From a checkpoint of a small image deblurring model.
Model: 5.43M parameters, 40-pixel images, arch unet, norm layernorm, activation silu, widths [64, 128, 256, 256].
Training: cautious_adamw at rate 0.0015, 24200 steps.
Data: trained on Sentinel-2 satellite tiles (TerraMesh), 145000 training examples, 32.0 epochs.
Rows from block 4 of a small image deblurring model, named by matrix and row number. Each number is 128 + 32 x the weight over its row's rms, rounded and kept within 0 to 255. All counts start at 0. Numbers have three digits each. After the name is the row's rms in percent of the matrix's.
Before each channel's rows are labels from the 100 images, of 14976, where the channel reaches its highest value: "lies over" is the class under the peak; "strongest on" is what is common among them. Only what is clearly more common there than usual is listed. The data: Sentinel-2 satellite tiles (TerraMesh).
# conv: 3x3 conv (model.mid.1.conv.weight, 256x256x3x3, each kernel summed), inputs 0-85

lies over: snow or ice
strongest on: snow or ice; main land cover: snow or ice
conv.5 056:128128128128128128128128128128128128128128128128128128128128128128118107128128128128128128128128128128128128128128128128128128128128128128055128082128128128128141128000128128128128128128128128128128128128128128128125128128128128000128128128127128128128128128

lies over: snow or ice
strongest on: snow or ice; main land cover: snow or ice; main land cover: water
conv.20 049:237128128128128128128128128128128128128128128128128129128128128128171172128138128128128128128128128128128128126128128128128128128128128128226128235128128128125179128223128128128128128128128128128128128128229128128159126128121128219128128128191128171128128128

lies over: water
strongest on: water; main land cover: water
conv.21 061:128087128128128106128128128128128128128128128128114128128128128128194216128128128128116128128128128081128128118128128128128115128128128128198128253128128128128123128250128128128128128128128128128107108079101128128173096128097128255128024128171128155128128128

lies over: snow or ice
strongest on: snow or ice; main land cover: snow or ice
conv.242 259:128128106128128036112128128128128111103156084094055146107128128164128181137121135122078128102128115031124097064128105123095065128096128126171126128074128127130126120196119132128128120089128127098058064048128128109127086127068124211114128128160128182133045114

lies over: snow or ice
strongest on: snow or ice; main land cover: snow or ice
conv.72 026:128128128128128128128128128128128128128128128128128128128128128128255121128132128128128128128128128128128128127128128128128128128128128128123128255128128128126130128128128128128128128128128128128128128128128128128255128128122128128128128128128128128128128128

lies over: snow or ice; water
strongest on: snow or ice; main land cover: snow or ice; main land cover: water
conv.141 051:255128128128128128128128128128128128128128128128127128128128128152128185128128128128128128128128128128128128129128128128128128128128128128231128255128128128137140128213128128128128128128128128128128128128147128128128128128133128232128099128168128143128128128

lies over: snow or ice
strongest on: snow or ice; main land cover: snow or ice
conv.60 023:128128128128128128128128128128128128128128128128128128128128128128255123128129128128128128128128128128128128128128128128128128128128128128125128255128128128127130128129128128128128128128128128128128128128128128128253128128122128136128128128128128128128128128

lies over: snow or ice
strongest on: snow or ice; main land cover: snow or ice
conv.47 026:128128128128128128128128128127128128128128128128128128128128128126255120128138128128128128128128128128128128127128128128128128128128128128122128255128128128124131128128128128128128128128128128128128128128128128128255128128121128128128129128128128129128128128

lies over: snow or ice
strongest on: snow or ice; main land cover: snow or ice
conv.145 330:178105128137098110128144159151128128108183108125085195096171128177173183128088196119103121119128106127128104126128128105115089142098132128175103168106127108149197104132128128128128106100128091092127118084123128115174128109128128130128120150180123183128095111

lies over: snow or ice
strongest on: snow or ice; main land cover: snow or ice
conv.86 024:128128128128127156128128128127128128128128128128128128128128128122255118128130128128128128128128128129128128127128128128128128128128127128119128255128128128123154128128128128128128128128127128127128128129128128128203128128120128128128129128128128129128128128

lies over: snow or ice
strongest on: snow or ice; main land cover: snow or ice
conv.220 028:128128128128128128128128128127128128128128128128128128128128128126255120128141128128128128128128128128128128127128128128128128128128128128122128255128128128124131128128128128128128128128128128128128128128128128128255128128120128128128129128128128129128128128

lies over: snow or ice
strongest on: snow or ice; main land cover: snow or ice
conv.148 022:128128128128128128128128128127128128128128128128128128128128128127255118128136128128128128128128128128128128128128128128128128128128128128120128255128128128125131128128128128128128128128128128128128128128128128128243128128122128128128129128128128128128128128

lies over: snow or ice
strongest on: snow or ice; main land cover: snow or ice
conv.229 031:128128118128127129128128128127128128128128128123139129128128128124255121128140128128140128128128128132128128127128128128128128128128127128122128255128128128122138128150128128128128128128128128127128128131128128128255128128121128166128129128128128129128130128

lies over: snow or ice
strongest on: snow or ice; main land cover: snow or ice
conv.142 021:128128128128128128128128128128128128128128128128128128128128128128255122128131128128128128128128128128128128128128128128128128128128128128125128255128128128127131128128128128128128128128128128128128128128128128128241128128123128128128128128128128128128128128

lies over: snow or ice
strongest on: snow or ice; main land cover: snow or ice
conv.106 424:181092128153099095128159167150127117105167094118082182099171139175182177133085181111085113110131105100128101127128128103105090158100128128164101170090128102157199102164128133118128104098128087100119096088108128106182117105128128158128107159169116170135088108

lies over: snow or ice
strongest on: snow or ice; main land cover: snow or ice
conv.33 016:082128128128128097128128128128128128128128128128000128128128128128128129128000128128128128128128128118128128123128128128128128128128128128129128103128128128128128128083128128128128128128128128128128128000000128128128128128127128000128000128128128128128128128

lies over: snow or ice
strongest on: snow or ice; main land cover: snow or ice
conv.48 027:128128128128128128128128128127128128128128128128128128128128128127255119128138128128128128128128128128128128126128128128128128128128128128121128255128128128124131128128128128128128128128128128128128128128128128128255128128120128128128129128128128129128128128

lies over: snow or ice
strongest on: snow or ice; main land cover: snow or ice
conv.166 031:128128128128128128128128128128128128128128128128128128128128128128255127128128128128128128128128128128128128128128128128128128128128128128180128255128127128127129128184128128128128128128128128128128128128128128128255128128123128198128128128181128128128128128

lies over: snow or ice
strongest on: snow or ice; main land cover: snow or ice
conv.244 022:128128128128128128128128128128128128128128128128128128128128128128255123128130128128128128128128128128128128128128128128128128128128128128125128255128128128127130128128128128128128128128128128128128128128128128128240128128123128128128128128128128128128128128

lies over: snow or ice
strongest on: snow or ice; main land cover: snow or ice
conv.131 230:128128126128127038121128128128128126112170098100058161106128128159127185133120146124085128118128115028128103069128111119112064128099128128176124128078128124130124117200128128128128118088128126100060076045128128119127101125073128215122128128165128188128040114

lies over: snow or ice
strongest on: snow or ice; main land cover: snow or ice
conv.126 028:128128128128128128128128128128128128128128128128128128128128128128255127128129128128128128128128128128128128128128128128128128128128128128168128255128125128127129128152128128128128128128128128128128128128128128128255128128124128172128128128172128128128128128

lies over: snow or ice
strongest on: snow or ice; main land cover: snow or ice
conv.40 022:128128128128128128128128128128128128128128128128128128128128128128255125128130128128128128128128128128128128128128128128128128128128128128127128255128128128127130128128128128128128128128128128128128128128128128128243128128123128135128128128128128128128128128

lies over: snow or ice
strongest on: snow or ice; main land cover: snow or ice
conv.156 069:128128128128128196172128128128128128128128128128128128128128141128126128128128128128151128128128128129128128137128167128128128128128128144128128000128214128128148128000128128128128128128128128128167128128118128128128222128141145000128097128128128128128180128

lies over: snow or ice
strongest on: snow or ice; main land cover: snow or ice
conv.99 019:128128128128128128128128128128128128128128128128128128128128128128255122128129128128128128128128128128128128128128128128128128128128128128124128255128128128126131128128128128128128128128128128128128128128128128128225128128123128128128128128128128128128128128

lies over: snow or ice
strongest on: snow or ice; main land cover: snow or ice
conv.25 026:128128128128128128128128128127128128128128128128128128128128128125255120128140128128128128128128128128128128127128128128128128128128128128122128255128128128123131128128128128128128128128128128128128128128128128128255128128121128128128129128128128129128128128

lies over: snow or ice
strongest on: snow or ice; main land cover: snow or ice
conv.59 113:128074128128107104128128128127128128115161098070090161097128128141186169128128142128059128128128123077128107091128128121124068128096128128172115185090128128125173116188128128128128126079128096094073057081121128127176074128088128192128091128175128167128091128

lies over: water
strongest on: water; main land cover: water
conv.136 044:195128128128128128128128128128128107128128128128130128128128128127201128128145128128128128128128128128128128128128128128128128128128128128162128255128127128127139128255128128128128128128128128128128128128197128128196128128126128255128128128130128128128128128