From a checkpoint of a small image deblurring model: widths [64, 128, 256, 256], trained on Sentinel-2 satellite tiles (TerraMesh).
Rows from block 3 of a small image deblurring model, named by matrix and row number. Each number is 128 + 32 x the weight over its row's rms, rounded and kept within 0 to 255. All counts start at 0. Numbers have three digits each.
After each channel's rows are labels from the 100 images, of 14976, where the channel reaches its highest value: "strongest on" is what is common among them; "lies over" is the class under the peak. Only what is clearly more common there than usual is listed. The data: Sentinel-2 satellite tiles (TerraMesh).
# conv: 3x3 conv (model.mid.0.conv.weight, 256x256x3x3, each kernel summed), inputs 0-85

conv.249:094128128131122128082060128128128085126092082126081159128118128179164088093172069170063128195128085128133171130145128128102165128138128129176079126064155125128088137070163128178165128128082128173087089087189082128084078167123128081166128127171135128181077167
strongest on: water; main land cover: water
lies over: water

conv.205:128129128127128128128128127128129128130128127128128128129130128128128127128128128128128128128128128127128128128000129127128128127101129128128128128128128128127128103128128128128128129127128128130127128127128127128128128128148129128132127128128127128128128128
strongest on: snow or ice; main land cover: snow or ice
lies over: snow or ice

conv.61:128129075127129128128128127128129127224128126128128168113223128128129127128128128128094128131128128131129128128000123129128128127042125128128128179128127128128127057120128128128128129153128128129127127127128127128127128129212123128182128128128129128128128129
strongest on: water; main land cover: water
lies over: water

conv.193:102109108159107128104059128129114094118102103132089156129106128192150094108161060157064127201128096148161161127161104151080141148143107131157071123062186140143096142088157128153155114144070128164094104094197085128092093155116106086155128128159164128200066155
strongest on: water; main land cover: water
lies over: water

conv.31:128079014129127128128128214128126128126128128129128128080128128128128129128128128128128128128128128175234128128128073250128128149128061128128128128128128129152128128128128127128128102238128141118130128129128129128129128128128000128124149128128129128128128128
strongest on: snow or ice; main land cover: snow or ice
lies over: snow or ice

conv.245:144152155100153087133138093179153149058145128094154088168053128100128143135101145114128087109159156108104098179236152105163119103208150182112153060145130115108152206160128163119110155101154098117145128146105152163146134118054144167128098162106105081097163117
strongest on: trees; main land cover: trees; clouds
lies over: trees

conv.33:126085096155093146126124154100085125206126124130127167102213128163131125127130127130106147138098126172162130114000082166101129172035082092130103194127144129159126041103125107130130084160097162133124125125155125108125123131214092127160158128129167147161114131
strongest on: water; main land cover: water
lies over: water

conv.22:105159178098156127100126071139165102047103099127111126208050128127153098107150129152096127126163108092096151137221158089130148096201161148152128062123179131069101202129147152149152168074129099162097102098127102144102097154048172124138092129150108122127128153
strongest on: snow or ice; main land cover: snow or ice
lies over: snow or ice

conv.123:125120106138116128126127147126116125239125124131127137099255128128131126126130128129124128128110126136131131108000116131124129136001118116130128204128121130143126012125128115129131117147128152130126125126128126113126126131249122127149143128129135128128128131
strongest on: water; main land cover: water
lies over: water

conv.182:128139091118131128128128121128134127230128123127128160128212128127130126128128129128125128128129128115124128129049138119131128120052141128128129160128128128125128072128128130128128134134129126138124126125127127128127128129206137129060126129128116127127128129
strongest on: water; main land cover: water
lies over: water

conv.172:087111101151104141086084158118111083142086086153087162106141128157172086087175093172081141169110084146152171105121110150098170146117110117173099140091125156151085117087173106174170111151101151174086082086161088111086082173141105089159149112172152141161101173
strongest on: water; main land cover: water; clouds
lies over: water

conv.72:128123088140100128128125148128116128121128126127128140126109128127129126128128124128110128163072128144157128092229114129129128136139119128128129127122243127162128133126128093128128119163129145143124127125134125086125128128121110129128175128128135127150128128
strongest on: main land cover: water
lies over: water

conv.180:128090054164110128128128137128103127181128127128128146125182128128129127128128088128121128157128128184180128128000071185091128167056072126128128198127128128178128057127128128128128101183128128130127127127128127128127128129196078128154127128128176128128128129
strongest on: water; main land cover: water
lies over: water

conv.213:127128095128128128128127128124128127234127126128128178098230128128129127127128128128073128152128127128128129128004128128128129128024128110128128211128123129146127033103128128128129128151128128128127127127128128128127128129231128128157128128128127128128128129
strongest on: water; main land cover: water
lies over: water

conv.97:129153162100164108128129099166159128045128129112142100168038128108127128128122175122149102084157134096109115157249159100159128097215154167126167063138182127096131209157128156127128160093165101129128128128103130159128133128039152144087101130122109099109165128
strongest on: snow or ice
lies over: trees

conv.41:124127116128126128126127129124125124243124125129127175094231128130131126125130127130098128146127125129128131127000125128128130129026127120129128184127138134129126038095128128129132128135128128129127126127129127128127125130230128126183128128130128129129128131
strongest on: water; main land cover: water
lies over: water

conv.254:137129119127128128160125144127128130244135166128128135093232128128111134143119125128126128133128136128128128126000127129127119128013128124120128193126121133130129019126122129123120127132128129118135144135128126128130128116241125127146127128124127128130128116
strongest on: water; main land cover: water
lies over: water

conv.25:126127113130124135131119147115123121235124152131124142079235128129121124134132120132115135140122124132129134119000122134125123131000124085122128232121115138137122002118126126121132123141128135132123134123130120123122123128239120123155132128132130139134127127
strongest on: water; main land cover: water
lies over: water

conv.84:124095109144095151124126149096090124221124123130126170100224128159132124125131123131109151142097125160154132111000092166110131161029094089131102212123142130142124031108127107131132093147095154133123124124154124106125124132222112125165159128131151160163097132
strongest on: water; main land cover: water
lies over: water

conv.70:128132130123129128128128124128130128153128124127128129131153128127129127128128129128124128128129128124126128129021131125130128125099132128128128133128129127124128113128128129128128130126129127131127127127127127128127128129152132128150126128128122127128128128
strongest on: water; main land cover: water
lies over: water

conv.195:125083110150093140125116147089082124192126122135127157107206128167134122127129128130108142134079127173166131104002079172110129174034081067132092213128169129146124038109130092129131083146084169138121122122160123088123123133211099127159176128129166160175097133
strongest on: water; main land cover: water
lies over: water

conv.67:123109121136117136124125140107106123244123123130124170101229128150132123123132111132096138148117123146132133128000104139117132146022106103132120199123168132133123029095129125132133107136114144133123124123142124123124122133233115124171138128132149143146124133
strongest on: water; main land cover: water
lies over: water

conv.241:126100119128107128127127128126105125247125126128127168098227128146130127126129128129101128142109127153128130128000088128128129147031092124129114179128146132128127041101128128129131098132124135129127126127147127120127126129227128127179141128129129128131128130
strongest on: water; main land cover: water
lies over: water