From a checkpoint of a small image deblurring model: arch unet, norm layernorm.
Rows from block 3 of a small image deblurring model, named by matrix and row number. Each number is 128 + 32 x the weight over its row's rms, rounded and kept within 0 to 255. All counts start at 0. Numbers have three digits each.
After each channel's rows are labels from the 100 images, of 14976, where the channel reaches its highest value: "top examples" is what is common among them; "lies over" is the class under the peak. Only what is clearly more common there than usual is listed. The data: Sentinel-2 satellite tiles (TerraMesh). In brackets: how many of the 100.
# conv: 3x3 conv (model.mid.0.conv.weight, 256x256x3x3, each kernel summed), inputs 86-171

conv.20:128127128128128128128128128128128128128131127255128128128128128128128128128127128128128128129128128128128126128022128128128128128128126130128131128128128128131130128128128128128128128134128128129121128178199128128128127128128128128128155127128128128128128128
top examples: snow or ice (78); main land cover: snow or ice (64)
lies over: snow or ice (63)

conv.143:128141128025128128128098128128128128128128032134205128151128128128128128110128128128128122143128128128128128128128056128128128128186128128128148128220148164227128128128128128128128128128126128158128128128128128173128111128128128184180193154128128133128128128
top examples: snow or ice (75); main land cover: snow or ice (59)
lies over: snow or ice (54)

conv.37:128128128128128128128128128128128128128128128128128128128128128128128128128128128128128128128128128128128128128000128128128128128128128128128128128128128128128128128128128128128128128128128128128128128128128128128128128128128128128128128128128128128128128128
top examples: snow or ice (90); main land cover: snow or ice (76)
lies over: snow or ice (72)

conv.63:126129127128125124128128127128129128127137129126128140128127133119128127112128107127129128127127127131126245130000129128128129131127137113131129127127127127127126140138148124125139128115128129130221128112085128138128129128127126127134127131133130138130128129
top examples: water (92); main land cover: water (91)
lies over: water (86)

conv.210:128120128134128128128154128128128128128128130101128117128128128127128128173036127128128134129128128128128101127154128128128128128129047148128130128129129129116130128128129128128128128149128128067100128255194128128128127128128128129000109090128128119128128128
top examples: snow or ice (77); main land cover: snow or ice (61)
lies over: snow or ice (57)

conv.173:128128128128128128128128128128128128128128128128128128128128128128128128128092128128128128128128128128128127128128128128128128128128087128128129128128128128128128128128128128128128128128128128128124128162132128128128128128128128128000128128128128128128128128
top examples: snow or ice (79); main land cover: snow or ice (62)
lies over: snow or ice (58)

conv.89:124133115124132132128125123128133128124131126169131163129125124133128122111155134125131122159124133134122231144000098126133125133144173074124130125150165164148139112147123123133125122089093139130231131086079128155128099133125124155137136135146133161131131135
top examples: water (92); main land cover: water (91)
lies over: water (86)

conv.33:127175098102131131128099126129131128126140093177159180129125126131128125093146131126130094162127130129124216162031084112130125131164163071125152128174176175173150107133125127130126126077090154132202130095090128158128085131126125165139169170161131174128129154
top examples: water (92); main land cover: water (91)
lies over: water (86)

conv.84:126144092113132132128112124129132128125135099170153202130125124133128123102143132125131107149125132130123224167013090120132124132150159070124146127163161165159152112135124126132125124065092157136216131100089128157117094132125125149136157145154132161130131160
top examples: water (92); main land cover: water (91)
lies over: water (86)

conv.190:128204128123131131128104127128134128128105042123202174128128128136128120077177135120128096123128128128120181133077080128128127133162182084125122128201187183224126120133123128129128127082127128127186128075092128148128102138128119161141218199157130181128128128
top examples: water (92); main land cover: water (91)
lies over: water (86)

conv.144:129129149146143146128128114132147128116062151112112072120111112147128110186155144103143128127118147129109040110212162129141111149092146178114038129088103103098111110138114128140115114175128115126038141123135128088128161147116102096128095128099142086129143125
top examples: snow or ice (53); main land cover: snow or ice (48)
lies over: snow or ice (48)

conv.223:108128085107138142117127112149139114102235121151133186148097106134128119090146129119161120148105143139117211171018123113143111139141149063117184108135144140136156107147125120136094113075122165162210162096076130141097112136092120145147138130152143155129160168
top examples: water (92); main land cover: water (91)
lies over: water (86)

conv.95:128114128128128128128181128128128128128128154128084125128132128128128128201021128128128138128128128128128123128133176128128128128117017128128119128102128121097128136126128128128128128128140128096114128235162128113128128128128128128000113096117128123128128128
top examples: snow or ice (74); main land cover: snow or ice (60)
lies over: snow or ice (60)

conv.66:125146113127132132128127123128132128125128107175141169129126124132128123107151133126131120134125133132123243149035097127133125132131172069124129127157153162157157111142123124134125122087107142129232130088078128158128099132126126142132155137145132168130130140
top examples: water (92); main land cover: water (91)
lies over: water (86)

conv.90:128128145127127128128128128128127128128117126136128076128128128127128129139089127129127128130128128128129045104222127128128128127129081186129131128130130130130131129127129128127128128192128120128053128255227128128128126127128129130127130128128128128128128121
top examples: snow or ice (76); main land cover: snow or ice (57)
lies over: snow or ice (54)

conv.145:128128128109129129128114128128130128128145127160129129128128128130128126128128130127128103170128128129126230128000081125128128129140130117127129128160161166143127127135126127128128127124121128128211128127105128189128097130128126183128131131129129128128128128
top examples: water (68); main land cover: water (53); main land cover: snow or ice (34)
lies over: water (52)

conv.124:125134100128132133128125123129133128123133128156129172129124123133128123112155132125132126142123133132123242159002117125133124132129171068124135126134136142132144108137124124133123123077107154136240132088086128130128118133124125136140128135139133143131132144
top examples: water (92); main land cover: water (91)
lies over: water (86)

conv.19:128128133127128128128128128128127128128128126142128088128128128127128129131091127129128128129128128128129050116215127128128128128129090173128130128130130130130131129127129128128128128186128128128062128255247128128128126127128129130127130128128128128128128128
top examples: snow or ice (72); main land cover: snow or ice (55)
lies over: snow or ice (53)

conv.72:129184128120128128127083128128129128129000112131157128127128128129129127126224130119128099125129128127127120128255107129128128128144160128128129129149148137157135130113127129128128128128119128134126128074118129189128127130128125152255146183154128161128128128
top examples: main land cover: water (53)
lies over: water (58)

conv.4:128129128040128128128098128128128128128130052211175128128128128128128128065128128128128102180128128128128128128084118128128128128179128128128144128185173188221128128128128128128128128128127128128128128128128128128128094128128128214137225162143128174128128128
top examples: snow or ice (80); main land cover: snow or ice (63)
lies over: snow or ice (57)

conv.28:126138110123132131128124124128132128124136126158131156128125125132128123121143132126131119142125132131123247148000106126132125132131159077125130127145148151141147117140124125132125123090110144129234130101091128156128108132126125145132133139143132156130130136
top examples: water (92); main land cover: water (91)
lies over: water (86)

conv.241:126129125128129129128126126128129128127124128135129158128127127129128126098165130127129127129127131132126229134000105128130127130128174080127129127148134172147128119147127124130127125093095129128228129083063128150128098130127127134131129134142130155129129128
top examples: water (92); main land cover: water (91)
lies over: water (86)

conv.74:107174128091128128128099128128128128128148057148197145157128128129128127076129127127128100140128110132127158128047074127128128128196131127128188105196191188199127157140129106128144128121094128149153128125100128185128080129128127180132200174160128164152128128
top examples: snow or ice (91); main land cover: snow or ice (75)
lies over: snow or ice (69)

conv.199:127127128127128128128128128128128128128131127243128127129128128128128128128127128128128128129128128129128128128000128128128128128129126129128133127129129129129130128128128127128128128129128128129127128141143128128128127128128128129128129127128128128128128128
top examples: snow or ice (85); main land cover: snow or ice (66)
lies over: snow or ice (64)

conv.245:144107178161116107143158147106111129152090146098107075101128139115128148159128128149110156097152122116147053079234153166114140101106128184141106156105100104111089136128128141121136145180159087110064110128156123080165155110151151104127113106094101090115126083
top examples: trees (88); main land cover: trees (40); clouds (36)
lies over: trees (42)

conv.170:128127162128093084129136167079085140175120134102124092126184175093128167128066101164088131115167078128173098092156149159086175087124052165162128129111116109117112186127154128096172170163166096099093075195153128104165149093185160126078123127126092128128080094
top examples: snow or ice (73); main land cover: snow or ice (48)
lies over: snow or ice (46)

conv.164:128128128128128128128128128128128128128129128255128128128128128128128128128128128128128128128128128128128128128067128128128128128128127128128129128128128128129129128128128128128128128128128128128128128132141128128128128128128128128128136128128128128128128128
top examples: snow or ice (82); main land cover: snow or ice (57)
lies over: snow or ice (57)

conv.195:126174099109132132128100125128133128126112091185163163136126126134128122109143134119129097161127130129122213160050081101130125136163160072124148125175180177173149109136122127131126125088082155128191129099095128167128083134127123164136167172145132154129129146
top examples: water (92); main land cover: water (91)
lies over: water (86)

conv.36:125180128099129128128098128128130128128160061142193147140128128130128125056132131125128100132128128123125170128042071129128128129197139112128185125192185186199125135138126130128128128113100128150173128116071128174128082131128125182129199184166128175129128128
top examples: snow or ice (93); main land cover: snow or ice (75)
lies over: snow or ice (70)

conv.14:128146128128129129128114127128129128128132128128128159128128127129128127061196129128129112128128129129127221130028128128129128129128201068127128128127127127127128126133127127129127127080128128128231128040014128145128128129128127127133127157158129175128129128
top examples: water (92); main land cover: water (91)
lies over: water (86)

conv.181:128128128128128128128128128128128128128128128186128128128128128128128128128128128128128128128128128128128102128129128128128128128128120138128130128128128128128129128128128128128128128135128128128086128217255128128128128128128128128128128128128128128128128128
top examples: snow or ice (81); main land cover: snow or ice (59)
lies over: snow or ice (59)

conv.213:128139124128129129128115127128129128128131128128128171128127127129128127075199129128129118128128129128127230140034128128129128129128201054127128128128127128127128124132127127129127127063128128128232128049026128138128128129128128127139128148150129167128129128
top examples: water (91); main land cover: water (90)
lies over: water (85)